config = dict(
    image_size=64,
    translate=0.12,
    norm_position='pre',
    hidden_act='gelu',
    parallel_block=False,
    inner_norm=False,
    depths=[2, 5, 5],
    kernel_size=7,
    beta1=0.9,
    beta2=0.99,
    eps=1e-08,
    batch_size=512,
    epochs=35.7,
    lr_schedule='step',
    weight_decay=0.2,
)
Rows from block 6 of a small multi-label image tagger, named by matrix and row number. Rows with one number belong to one neuron. Each number is 500 + 25 x the weight over its row's rms, rounded and kept within 0 to 999. All counts start at 0. Numbers have three digits each.
After each neuron's rows are labels from the 100 images, of 14848, where the neuron reaches its highest value: "responds to" is what is common among them. Only what is clearly more common there than usual is listed. The data: photos with spoken descriptions (Open Images, Localized Narratives).
# fc1: MLP up (model.blocks.6.mlp.fc1.weight, 640x160), inputs 0-159
# fc2: MLP down (model.blocks.6.mlp.fc2.weight, 160x640, transposed), outputs 0-159

fc1.168:479454494485465507486483523511503505504543477492507471459442520488481486492499491497535492534561483534530487517511534503513478482509538464511507493498510500514484521467533506465491467498465522465523516516486448486470464520474511514476469491495504510511504486478504552518538531529509546451490490501509485496445443515524505486503424469533489470489529490486514470485519520502493531508484463508427518485467507499495551504484481491462494462466496509504512500483489487510492520484468531
fc2.168:500518491485477501480553519461506531463489473514503486523501501499495486499488484504485514505479536505469529474492508470515496545479532480496522484513537494515526523501478532523541485527501512516520477466509547503508539456490478472506506520489482520478473424511488467498511466497496480531471463541491471499480526473475504525483484492568523523494533532502490507481488493554479520511525524531524465550522493528460518486501514438498474490544497479478489454493520476501499559524485450
responds to: text has "lights"

fc1.634:513494537497486511512505458544503497479492488502491492488496494512510500446498560537509508492491481529464484516498510521476490490502482523472507520494508518475501502509530491512463517515477483485527506524486519537474525489559478473493517523492517467514574493518500504483527541456531547499468528460485524539561509476479503487527495508528480486498514524532480472493477444462512441469513528498475535483480512505540471499498482560467509518528530537531522473517484521535474453485503502
fc2.634:467491498484498461527478539447502529455516459496522466525500476487526502534510505481509523480498513485544525461508484459503467491507541455505517464499533507521498521511483518494501497541498503491521495461520489512500520456478538498496513496495530544541459485516506522497476483528477495502480526521499462500485468508450512491502514469512551519525536514474470514493426446508498499520543493497500517512553549547465475486519552475478501496514502472482474507519500494465492532525526493
responds to: text has "grass"

fc1.321:507512507500493476514470442474509505535512548481484473487479543494489485443473511474526485478501514528539526528515450488478475465478512493508501465478516497497496494449510518500492492477505522496553527487472512517513527510510507523485471454506517486504504528497465517506495528478488526523520526481477522483450465553488533450475500456470463476549516497475501514492512488497495553547497546436469531491494523524522485507483488533501503489472534535494496503470502490476509491474554527
fc2.321:450516482509488514494459534503476565452477493512527491513520476515522551482482474449502519494451551534468564482479464460520507508487484501498529493524489501507471511522448522550517486498508487508510502470516513480542500497503510509525555454470489492541461491475504489501492496533518505512497495529483466470480502536505524515497558460499485520496516547484483494492495422536491474518513527481510454501516516472492483503508496491511470497514501476522478485502519508508507495480550503
responds to: text has "lights"

fc1.299:504503478454465559522471538451512514475556498485514531508493503524535507529479500524475471474480514448527483496481455499477491485499487515489528469548477472478481505481516446490484506467496554493511521543491494517487522538499493505474462499511484473522504504504488506539465509518487523503530508513464485481487478503544513473512505507522491465507524443491478537470490503506481506478496474437483519492515508538497530492537514489475459520488495520560475511472457506502546463473492517
fc2.299:516512480468494512524538517493533553488521469516510520518554463483507484551490499509517515484504467453481514482480516513498497507504492464511519530528552484540436517450500486537526481489472533519478463488469492534493517483536457488529508500531500493457507509507519476491455519467539480530522497491494540491500496501460458467506484541519533496516517488494471534514531466513481492480475502534503458508511459471489534504496516484486530499476464507528484478494538491472447507517499543
responds to: text has "trees"

fc1.282:535444525484477490520490495496503534501538516474464529492507500520483474447488531548549503483553514491503512484529488535488490514477464477559494560515503486459506515487441520485508490469507494533501556484502500515479479517468513521453485514492553489506450485483468510526489518486486503505522506522500505496484448526537529486473484501514489532519525450531492501517491454468470507497476490528507541509485514501494490504507496572504524483482495478540503504553498476502494522512487492
fc2.282:469474490505494525478479480510455616471476498482483498507501532499517540477462485501484470516504495496519484503518502500510514503516483507502494518525475521501484522504523499513475540517532465476515540491519520487525498522445518502477530464471465476538526519472472481508483507528461484483502460489545491501514517512509503520504516525477444471515479518485523497503476416530486481482530490474487488503518511487509494507458467546530475526522510517526504518492526540524541472457511498
responds to: text has "people"

fc1.550:518500490494498517508523497499497515477463508480495500501451491522503509467464476512553559553531492448500544506519499532536515499510516500471464501552458457512512483509508501530483477476491513474442518492449510492484506483522469539465478513513495499500478485505504456463493550481494521536498515543470514491504514507492520513524513536514441491486522513545488456511482496517523522518493447568497507506523518498512494557488469505480464515481510468517505494514503473508524508521454526
fc2.550:455468486474480497500498519511482536472508449513467502527509498512483547472497484487493495502481546487491482492526525490467483509552519497476495498520480508508528504534526546524488505470522479450496509489567478507522506489492515507540499494502463510509495558514487506478514480522541507507472500498515485524488512483521472532437513454498496505503470508479479515472534424558496510482511500504492510499505490509492547529497511557528544468477474461489525468478517534524501504446519460
responds to: text has "wall"

fc1.117:480505489497469485509506505471501481528557515464532496471496543483505457544514511485458500479526484484544515494482488521523494475474523467545513484537454433485492499511514517493499489488500539506518519520491460528479466485464486505526517460491502523496485581491505532530488470516484525493516501532503494507497486496473492496477495494477506474516518494494506471471493494508515522499488461485483536472470494481542496552479519500466521485466501511539456510519460475488480488513476600
fc2.117:511520469484466489492518483504509531518494477552526486539527503456486528522538523457488479537473531487445539502507499495491510475497508481480527508507525487507497531496515509548477510487494505492487497497494502505479530472499503511537517525461497493465533497486525516510491496507483514533508472515504469499489524454516473557477467523527513564481516502522493506502483447522466523530460489520549522480525517480491528455520518428497514506440429492498495480473504511460479501524539504
responds to: text has "sky"; text has "trees"; text has "buildings"

fc1.42:496522531487461540507480503502531505501488473460501508521514508517505517469442489476554503491512503511528542493511497497490484527499528502547471505519439522521526528522488505516487469456465529470478479509457504535445486566501488507490461516540501479457507515504495489478536513486479499491479475485522467463491511472485529476467508541516463458495506489481539512491471487467472513510479537502506522474539455522534535545512491523515482482488511499504515514497509441458524478505475523
fc2.42:462530471522490521485534460499484569513488508503509439519544553494472503509485482517472479488491524482501505478525484457534488520552524485494478531537436481501510530478534513488499499522517509508467513551488474466521507476476524467523518477500494476471491460520495495499490510470518494473513480508529459509526504495507492522475511509470474534487476477502525497465501457526514510520520509508467508531545496459482526560515519534481524458465467478540519502531543498503498503486529510
responds to: text has "people"; text has "wall"; text has "sitting"; text has "table"

fc1.488:492471520498469572516513512513500501490516489452483529468458500544469496506489486485500531532537514502482473532477487573492492539512489471487507481518482477526524492552516482480500465484518493477517508518459515496518540521477520507479452452490540519496503494483500517474538501537527514556498492529509546572503508475528500481472526501522493487504478495506512494447512469516500513498491514488529513448533523500520498465488467470518498463480466492510530505468485469516512479495456527
fc2.488:527495491529436509466521473487478570496489476513458509530495515561475457509482448534469516502494473480504506504506513491486486503522467529465493513487464502513522509527511527488449537539512500527509522495532503472519471520504477513505495522513484520503467495514506517486512473515523485527496484504523470552534506488512479469510495490506501441506448491553478526515543443452479550500507489541487497519501462464479526499509489512540518487496458506505522470467539523504503498511482492
responds to: text has "holding"; text has "woman"

fc1.294:485466496488482583533495496493507553517504521542512479528517529462500468552497483494534471515502516463530524502514525523493473535481484516560516481519470496500540520525517454544440467449500495488519513500465477504496531493467496476484476534513513468498501494500499509484495503509469507493527524519514510500513450510466535492454462444446517486489504525465523507523512507502488530455497540501491496461511521497518488494513514493528477467512539504495534523470511495485515492506461517
fc2.294:512525482506491500490490501476471570517491496486518543516499517483496509543462468505472509510486473512489512550543502481492530469457466489496517502507458479464440556527534515478484533541497494507550528489507486462477479494446497514500489463465514516493488500533505512520484476552517502481492489434482511517505529520498535508527502495478500455482541506532550483505507425500481500502494474522503512485517500506513480433499486520518488504481482535496518516446508505513507507521509500
responds to: text has "holding"

fc1.257:482476463498502532535518480460543529521506464503490512494509505456485484466524544495510484481489505493467478495505488537506533499499546546553460489566493469475482531499520546469450442495468529484476486508500463496494541516473512508503471477491516498534530499515513508499509525503497541479469504494494490514470497468509475482512496502511524453512495533538516516472563486451519475493509538522514538513472539495489512526480538481502509471501531551496513516497491504479529526479465481
fc2.257:490494500499442515492486525455483530534497490487509487523507531489505480475517472486515512520503562525525485522453542510497495524515506513507491459494478524516548475488480546508532434507505510482524456522495513475506468461502512523503493460538534487505466447477525489506484469500497501485479499545493495541525534493539502496503497470518494497545503531500547487497502436504494535467539511523548502508520477492452492485483483507515516501471495526470476470521521475505481493505483425
responds to: text has "lights"

fc1.492:521541504518453563490502491501496520511461528470514491514509524574503480481475472509504532516535435508500519546478457508502460496534503499519502517519472526479549477517488518527507486466476485489444457532497521508499463531521494502508487506487511454456524512498507513521501533459458542499512533515499471489515519490490522496503478546496482458480466447531523521464504499516499545519494482477481502457537466512491518542516494520491529477480484480495495505491492467528516483494493512
fc2.492:491518499485499548549516519477519591470512493475486438485534505522481479528477439554457490475505513503524549472510478426515530516540514475506499484544461474490507507524500517515520476505506500489476526506506502490528476496492499485505500506518505500455442476526498503505501484495515484509499502470506457517557511497483500484494540497484505498469497451525482521460497465473525495496547506495477502501533491486484512524484541510477522458498499474504522493512525496522523485554493495
responds to: text has "wall"; text has "table"; text has "sitting"

fc1.503:510491510485472512491422492544510493454506524500492537480470537485464456507481529547475481525524413495485479534515525529485501486480541514484491538552479474498468513533509486462496482509482493494475502509488507452494510542478493510500471504526523465537516502516515525489516515528468523537483546440522541474467497472496524458492499529516453486457508513487534515509503489523480522511482478487507537491458503507504513491508502494487495483468507518519490490515440504492520523509490493
fc2.503:499506508507431530505513495504487558549520493500476513509507536498486472504495461507458524533486514528461528522501537490501464494508496507487482462515503500490521562494513514471510472508539521507511474511519496493459492505500470525509469432487497514462453474497518534503483482469515520473490546524475512554540498519477481513483472474521517484495528475489484497509531415458459546504516450529533525473497451520489522501495522505512503480460514499476524507488484511496526512497499504
responds to: text has "people"; text has "table"; text has "sitting"

fc1.111:508501448515476506456494491496507492519474474505469498521454518488492488481559473487544483524477551532513465538472479521503486505481520482513502497541462511520531469528494454500459482485462503534496486523475508504554500515518494490493478485494519513492505510511471519506534471485485506503539515474523514514501512506506514516525480450509505479498527440538492516476537447476531535477504501498496485452491500503499508487538460486534504469446586472497488515484439500504505499476490494
fc2.111:502521512477507496473555459508491563507478472504479529499528470509490498485487520525483546499498484483542480517539531496520495485506529455489461536536435489509477521520488529460475534514512503488484517494496506516494525445476486462517507498538496522490526511522509482468521500463538480487506504506496508505539504490460489476472506516477512500457473486500509499530535453525502516498460529520510492549511486473494546521508496462497530484498473462471487516465519489479481588539495512
responds to: text has "wearing"

fc1.331:449548501447457489504516499520534553546527521499499530513515509486534468486509484535501497485487544496456522507475536489512516506471485481487465492509512511541528497494500449481469520486511512505467514526480464491430521475476502440500486464539499483478522514508506508492495517475486513516487512517513524504484471521470483504490517512530471477508505507517469536476466507480519461475510505498475516532513486473553534482504484552485499502492515533497466498534520515487450520476422515
fc2.331:474461485528462548522479507471459559468500466481485480516474534484493503490497471502516497481516493476549506464522536497489459540519483508500545484497464560458494527520500513534475523444520479502508534488520513520536508499496532481469509482490486516545508527477519496480508519507450467498484515500526477538514481508536486522508508524488473483538489520480511532492457461542487508437539496485467508491518531515476501527475485489542511487506478491519490494524529493529495488466544471
responds to: text has "people"; text has "man"

fc1.226:490469494494509542510465503509482493501484511526435559534448515542504501506459441512513499504470445521541491526556473503509477488493505520480470472487461534498469518481542495458518540472462500499497441483490521494502484522492479494559513479523514527520511510504463458511535498494482492550499519521469538512477497505500503432500494503459525489455499473483529497534501456502519523481513488483518482509500494491484507500488469479525511488491546469512530507508506521489483506522492490
fc2.226:528513526511536531511525492469521464544519479516523490498481512467500499500506507518490512499461513499511569475487519512481512503511503498486499503524491497490508533457516467480510463484507541565447498517482538483474491501549508502517476513475508468466512485533526520469520495502461525498488510491513516499491494468469518523526469541523527530459516504486494530499486446469510473485493466504509511499484451490467497492561528477480500518454500547548463489496455509463475538515457546
responds to: text has "food"

fc1.60:530504452498528539507511490522538489484503480518509484453505500489528521498504492499509522483517517490557506524479473500537491477470507514517515542521474464518497536519499449463477527543508502523489523473456488477478514483524475504455519502501533517526521471540481520537515549499532487547501513476489484478467523504491544507516502554508481505486494486497520453501517501515559531498459522474486465509511480486539502486505478497444485546500504510509473504470417510502460476472497502
fc2.60:496518503512596500494460460510455432516480497455487500493498499514499480501480478516450500501505466510513508525504522521510488490493458539533510503480464528455480528520544512520478501515507509485535507533513481491484471541483521523464478493502490470470452525476483498507513518519476493477522525492486499500542502510502497474514525522485477478514487496499550483552495549485493500450515468519483490452501490496510458540500455524512501522478501513476528555543485474537515474499515508
responds to: text has "grass"

fc1.0:511550492474501536483478464546503520482514467499480503501465533505516508491480497495450498516483506486489502533452506483474535458479534492526536502513491469499485560530513480500519462484513523534518517505487493526447496496450463495445531537465516460503515517484442494546505503478526511477522481490518479490484533522525471507507483544546473481495526510508494481462498461524494496545446501458500494485473505499539493517509476515483478487497470510493479511478452497498488495490449540
fc2.0:501515485514478562466528487545518552503478525513496499482494509535521506503490529520462478489504497505456493511505457485509549467484483512519500489538460507484481506478538501520477499516502525529495508501489465507483457561519496521508510505481483508480522496496457473544541492501537519502535462467480489470508479491518512468524520509534467446476501456505525495515518440490516494510499495483472479488485489446531516538499463493487459560490511483556508522480483489541527488498461531
responds to: text has "grass"

fc1.397:477569447458489518525502491490509527497476518490469460460522514543517514508466489475506455507507509508509542550474487461524507507449465510572487511477504502464488546550524517520498531501502480501524513492459506542465493483470512566455514509501544485502521499505465480505498471528491504543530486493512500526497510484523524490503470492503525472483534481500496495507481499497551522493472489458521521496505524470489493484491520513485516490469495525522504527443479490492494459512474469
fc2.397:514497464485510491541472492511482539490526555486493508478523535489495504522481516504504489492453506475492457516536491508497523537500475506516541485523523499476468565492567472514493521478533488460491521495495472507506478524480546460492481462477484514492530494510516535508492480454454494488522490511487507523522469532525525528462480505477467499512530500514492498509480471471467547532512451516468532477437474513503484499473491512528499474489486502502531552494513558504510479447503518
responds to: text has "holding"

fc1.535:466487538519499477503496489481506485485490499487498522493480510526489526469465521539490509487499445523555523473479457491532541490479458495524483454497481504511481517438529564492456503508486534479529512517492507487515513504521465491502479462501507516485521528479529509483486483502498538502509526506468524503519476554491504476477474514485520479473506494467502495485497469510500508487464478484467537483447511533510515463516500536461500471495549533495482526412466500456517508512542518
fc2.535:476473481519482538513462506471524538509508495513548501516498519496525554484487449463493518515498520496483523459497470465462523527508514480503485497552476520530465516513420509510510495467496524529518498513520472470539500481499496508479561490470472473549461484482504470547490488559476483545507470513552472484473511503489461501528525478508518510519509510477483507469485466523491476480519493473480493514553493491536527506467514488505457524504513487524496485530506487495510501487464524
responds to: text has "lights"

fc1.348:493525489494484486505502523534508529554508525529514477464473480522531478500531535528505502498524474499482501512512503518504518517466498535502499489507491471509528498456464463520506520502512505539537493491475536520440468498514505536458506501515518473532524497504510512445480524448475556514503513473524536525519438453503548489499472509498498469531486519482502505469529494470500462536495487500429480489510516509479501486528521495466548476481508519500528482472466471480505474511436506
fc2.348:437479492524484491462494504515460547423526496471492524479491484533500487495530509480509508482500508494496454534478572519470544535550481522503524510500497538515532497525500516512520519490561489507479456458506473497497460500515524490501486472527497524537458543497492467481513526507507484495465517516502526551514466487479485504501508460482475472492486526511511506513510454501489487466536484513488479505497514515452505540496513505521481536539512476457509483522507499519481507470461469
responds to: text has "trees"; text has "sky"; text has "grass"

fc1.596:461508513507490473492505502502532511496534534523485528503469501563501474497523496517443519467524534509525492535510499514519490513492499488522458476542496523527518486477467478473495519487533516492496451479481515500507467495517529510460529513550504521524491496493486517478507549483477484494478517537504513510543458580508517448459518482481516494437487487482506497491534520522514505523473482497473481491466469487552545553512492462463494527494540488506480509511474490521519503548485493
fc2.596:494510524434557470547494510483487500474518491549496510492502434506517485519477492475489503509496503474506492538482487504515452475509552485514459509539501493516445508503485476515528510503532532508512542450473469505489496461480520514486484494497515507526493441508534526505484498481506501518481487511509489503494473502525514505485531485534498469492489520438503505545506443536526539476512470516463511502529499505536517498532527466483522516489495496426487492482486491483511567505476515
responds to: text has "sky"

fc1.470:517503526473505528516451515528496526505526499481496489502513504515552514497480537497480518532520485462528523509487470527518550465498521505556492504498486459536494496525483509461487487445484528479478497540507483510490505515472506435456526476521466472484551552491500485489500502482488508489559567500499509484535503487499495496492501529462504450482500495512487474492510468499506477530500466528503561517536501458536492529525501548450518493503514519503497514535491496460518499477466499
fc2.470:496514537498507552471529516488488528507496414505501464481484531470481506450532487473489491482490485481521532485506505449506496538544499496472508512507464463481492496512472497506505473473554489516496530519528514508538507513521498502536497447488548492530552502498555511509473463536480513504486451496519476509509514521510465510486523492484502557520514505485483532463471472485522497464535521489456526514475482492492495525489548536498520483462507505519452473521505536496497489471501508
responds to: text has "people"

fc1.333:503515493503490490531500468469480544503525466463447495509470500512491493504499491512554512529486455512484525488509509498513494487486497498536456500490510505494523576455531504502476513439493513508497484532485540509489424507489437571513491518483516472476534486494489489534509488525527516473550470460477502515518504457508479449482488541478506519488493497473496469479502478489490529507547506508495477475522506487532499530465503523491541494466507480490520525538454483492501506489499515
fc2.333:513480531516433524495510497483555586466485506501514467506532530505490530508483533522506503512511526485448506501507467495481518466494539490499464478515485512510525520503502544498509478512479527456533514500515474443525485505458510492512494509485446484466458503541504473501485491522495490503560489434547505519507493502455486493490534504498482466523495461550536506479503475458493504498532481505500507488508503485508530505525506458529503530519486509493496508466517503497498508525451460
responds to: text has "wall"; text has "table"

fc1.408:548540449517459542520473509491506512514537498478545515515490514482479485499482507503499489481500512529502532519493509490462506508493535461493496516522459513516519454481551488517472468479450484465462515538488480503450477494501515506521471483481530496462516523519444529495531490517504533502530467491490467449502474486541475451491513509510466490512521482519474495458531479533525511506519487475497521496471487534509525523505535532449533523459522482514489547530482473466519507509478493
fc2.408:498535524493490472510537498480521577531531501486481478504524512463495498552493483521481481477535503469495553538470477485533517491523520474534486487522490483479533508471547509527525444501511515475492531540455537485497512481490547501492489497491504501476504464496525514476476498468508512465484485452507478517540503478525472500492490513520504534502497475525500505495479460505499458511516474516484545466533497509487503497504551485471564468425480519531489490476530497484476492485523506
responds to: text has "sky"; text has "trees"

fc1.151:456447528518530533542485539513478531516478507508515526498514499501463493495506531495504490510519445492463493450519511520513435490488527519510508475515477503466506503473573500517452511516456509479522461500498469527531501543524491502461476531524515508502534520489474470524500537474467514515531514524514531501503495496473532477478469500483494462482473455512501512507490514488471495483500498513492526493503508510505494533491458466472479500478531499486513571521471455527492557474473490
fc2.151:535451485481553537532527538489526519509501477505496513519502519496495549494502502485540461493488529473509508472491503470452546467532474492483498496499457494490507479422505503532470504497491487519486540475521454513499479476513509529558535528514455469516548506518471483465537481516504478525508471514514491516527494492522485536502494525527483474490498479490454483500521519528510461469500485468482495485504493511503511489500506514518491517513477522573481514456515542467493518490445485
responds to: text has "wall"

fc1.237:443464511540494538472502517459512534486482499507481500500477513491541518506494479470499472534520518506494486485469524497507479547495480486522485520545496485500537510531464496543526483472514525480468499549478504532514504488504530502418506506515475470469550483516447530499518522524507486499556506490502505515504491518530468463498496525489490479477491496497473481511502503483491507522501540475475496523507490478514475440455476539518502536489519493510472510453448522518474466519442485
fc2.237:477497492484431518523454446504514596509490523468485484509510556482517511491489489509539495547473492539493489485515525503486515504462533515485508472520473511492506514486502497477499471504501488462532450500539461530526508525498502532521495459499480495512496476489516511504491511484478492523489498522483497519488516540469497554469491502459521475513495534490479504463525420497444527523497500499520479473474470508485518515498513510554506452486472472504538516515513521532513515488512498
responds to: text has "wearing"; text has "woman"

fc1.370:479471488492500537480504497521507521454532504475467522489487518522463495476471489496529515487506503482517492509487518508482501496520528474503445479510479469530507461548477507502529515484498502484513511498495453488472527501528549530477471490483513519524585524523493509498533542521529542478478468468534507481459449515476489489450503459494517496518442466508543492494550460480554486479512511484501510478495455518508506514484503511485494505468541538438514492508508469484504508495487522
fc2.370:531483510496462515534513510486483534553540454464489506493477507461491447505563455526502534513486528510515474500479490469462533528501468487501492493509486485480508467515497497499585448481519513513493480482503475512504473476490533517507481474537521493510499527543508531517516460493494505468503471505498512495517487532493485522483496463537527458516511488492544486522509469477486529478531473540477532523464428522491489494537522510507485488496516528449480510529516503477485510503479476
responds to: text has "sky"; text has "trees"; text has "buildings"; text has "clouds"

fc1.202:466478474465495517500494507471525526466536499516478527487504491535515477510525436473497499506536531508476508504548493502491478476511543499516476481495483513525545527504487488477497461462520533510468478495474511508455540503472484549416458487511513485491473486508508559484529522510474501508505480509530506523487521513491522466487499439532508473519485501509524514523510500489511530507501484524521453449542465529492510477480482519481520511515533521474512549550495522522510484491457519
fc2.202:485517484466424504503505516482514578489512486474512472548524509489520485506535500508535523519527495507498515462486493464490483505528552456474474478536500486536534498493487539480519465531490496502500462498501494467548499449521486457515498505549506516487495530456487466498485483497537481502499519517488496501523502477455505509468469456494506515501523503504483515476511485502492541494537539526521481535494543498453554531479529474479478460528507453491497484509526496506504537523503493
responds to: text has "lights"

fc1.616:456484502487443534480525503537495536492502512499525486541523542475503486510553521479525505494499503503498473550505483506554471477487473507520492492544491516507447523514497524479481526490563519475457486516519445526502542521467504508516496466522465471526488526496537516515509520508466508474503509499467509510537485492507477449470453445484474484496482482497496525520547491515500472471489530489477507486544500519511529499504486534504470519517540483527465537469458521486487524521490486
fc2.616:488464464476485560485441558462470503527506517492508504493489523470491543533519471459499485537477516528496474496466510483481477475472479516464537480510481484485483511482515501490458500482521509556506474480545474497509434506537513528520528512520502502474491498505489472497537482505510492498523521486486550542518545515536512498530479517498502424478525491521489460490503473489486530453517478496484477469509479515510495479488482479515500548490500477516537508491473514516518532550517499
responds to: text has "holding"; text has "man"; text has "wearing"; text has "woman"

fc1.199:504504495510481472454528500501504502529531504484498535444475503538491465477507496495464520496529492518513505527512504469480511485525491461511495474521482494510492530524515482518535562528507503467478480506516520474452467474564539494477489500502495524474477479529497536502521501497484551540501504477458506477490491548511516475522502490536494476489518475486506490485487492477546532527486528492483549467507520499520496521484495505478528522513512497485438495562406483469532506508525472
fc2.199:520513544481505479543505517494489530508544497533546509510493492487492534538503484505535524482524498485462499526469490487505496457470487470507509477520487505471498527491495508524500485493494520478479532473506497477480455523478540529470531533453481521494458475517480516524512510514510517464522521486514469472514490480548469526527488518537515459505506518475494465513425481529526487485539456465454490474567554510509504473512503467465536528507472532462513496491474477502484488502508532
responds to: text has "sky"; text has "trees"

fc1.267:482493501511453507537481433526492470510493541511518566501488503509499453475472502501510507505537495491494479494503502526507459465492459496526490530509472458461527516490520497524507512498522531484566505527482478477498479510541534520474481489511508492502479497480476516496544522489495552483444499473465503497505505479502502493523506475493543488487528502462502494510498485491544497445485494519482511507494537516520453479459455523482544524448547464502494545509483456485494458502516492
fc2.267:527525512503453492534472515490473570542520521522541503509488493467506482491503524515502528539533502483501483498477511522477488498493503510505496464497492520444490502463491492497520485496484517480462508495513491483466482518473521519453495517475483466514495511497505518515513532518487502408515548522503512538504510476491521533509462524510501435512471534476534484517469409487503514505560467515500509472498502530492484517526505502493479476518461549459534507525505489496507494504471524
responds to: text has "sky"; text has "trees"; text has "grass"; text has "bottom"

fc1.412:543517499516480510514492526492523495523521493505523473520452526513484470525523524481497491465478525482564465502470459547495511514523512510455511454526468488504530477517520457488505495474545490481452511486475504520464502503524522507479507501534465461482494492509495572505541493491486508476495574508490510502490489530514536523479480526496476433513520505475515510475453462530460482523499507488484473481451480492460505525504459513496535474502515486547507513505501488499496476478521523
fc2.412:495474471520501511471538509510491537530506482503517522493495467502490537526553497462538554482469511502499485497495481498479470491464430514489532509500455501484475517484463540495505493549507496500517486475514485471524495471471502514513543512493499498505510541483503466512470480494507480463516499508493523528521519518525520466546527448502527452531499549529538458540482443453485501476519503513531465507515507489487452477542502481518511534513486510460484504502504506489460538526466487
responds to: text has "wearing"; text has "man"; text has "woman"

fc1.525:481536531540513554481483545510523546508486486526502541480511464479504449520516508447489510493534495515543522482476513500492499471497475500523446460495475445516485545465496457478500526505476526509495495485472527468480485528548461481460488521466498481512489465508486509491533557531494517490489554493474512498476473503489534531483499510495464468479508517483510475490532520488497490505482497512524498497532542516516494508518475525450496503465481507480526522484479537559491528481489515
fc2.525:463509501490423482459484477504440651462498497480497511491504499494494526486475484494464485499504508498508476518525518517511481518507504488508519504523477526495485510529484539530494517508515505489534509498516513509493508464476515494489513475513495481507474507506498474488506542516508476493476480470507491504526522504503496497520535503475495474511475521497524491504506380529499468494520507509507462530524524508476517511483487504518500513519476470471506501524532469522492513508536492
responds to: text has "grass"

fc1.9:493497492471514482463474484505518530501531489492486553500441502534534481474488536503473499493523486462484507540454530487483508530504495576512499500476464497502550483490479495505446521513532516499496513515498497518494508487522467491493483538497536533535506491515482491489511495490516535535489496479491492494499466538528497441530484470533461451488481490504474499470522495486520494500477539463463513473467540493505577505453490490511464501484527517531484510464501540520495513462481468
fc2.9:501547489490501553491530523477508505481472494539492475530523508479489536510498495474492487522482532512476495487521449429506530480492561470483488490573451482524519522468499519503492488516506514466510522482493475474500501457477504501522531492470487506484556458546479488499519482511520522479541437506514482471497508486539512523495530525526498504467477485525477448472529496545524506528459521485480509507539502476509541484502485464461502470517494481516495484484490508525522522518522498
responds to: text has "sky"

fc1.516:461532476461488485515494496537486514538518545473484507482468475504502488540524463498508477550495490535495480536533485537482471459490470497496482494501501494485496510551491466444452514490506501477493504537514487529526478498498501499477444508487480486453500530534506514554518486477505512493538525459517553525508497496471532520482508504468498488504471471539489518512503517470501519487489465512490544437505489494493503535503491530509549447518484518515545507500493489547546488504459489
fc2.516:475541487505500497489507492502485532458510472484535510483533507544525497517500497511482520495489514495477529482486482448497501512505487500493513518484525491465489497529466504513560498560499495504508555473503508496519527479470523463516532515465511528486468472514487459525509503547532488483451470475481466488467516486543571502517525471527509486487505518512509507489462500554495425503537517514487476513533553523455499461507519493475469494536486479514479473491532477473478522529482487
responds to: text has "holding"; text has "wearing"

fc1.328:478514478531416474458517506514527525518475512524462493556505543510500500482487492498566500504505505503508532508483537507534489447466462513515527542497518502506497523492488479467489491504501529529483472483483476485499497501519468497510458496510477505479521465505522531486542556494503511554483485484454526480488493497511522534527507492503526456469448511515513514490516463524522493491435476485537511495515511524506479533512481523450480519503524476509491514450489475525480468473491519
fc2.328:481456475460451456501489541535493576477510486478517525549482493487522510496504478476549473514488495487475471500483535534464484523520496505468511498517510513528520488461471482513486537500501492494485496480500469525485528494519517491505529542510475466534487510473492475476521503509476476535497520538517509543477486512482495503509473481519507472528498490476465533512520428499479506476506516492506499490471508533490501454476516519544475520518478542518543496487538551478490502439454518
responds to: text has "wearing"

fc1.306:487467533467504492492507470524538535504529507505503502490496532501528497518531525485519489521496500460449449474515499471503503462504522497576486518518475516539500506542510464498534468468484513495519472558504489502450462490484498538495546518492460494512488494503488474528517536502481524511536536494497512504491514548504501485480477485502460469525529484458489508493538466503500495497501454468459509460481486485536529530515517558510473507466499510522503509514526532459462499504474551
fc2.306:498462460531497517502486508509472543516494515488490503497516518463493539518498545473508460498492486526510527498482482518510448496474508475487549462539458531467495505476560493516471512469504527512487498503514491504494534510556523505520539522462466500518565486493531495497535516443481498496515520503483504515541507506519450508516501516493490425518493479460449491484484462503532493468528476466467483479526506542542482497477518495499540494474478493494524510493482509533498511479520461
responds to: text has "wearing"; text has "smiling"; text has "woman"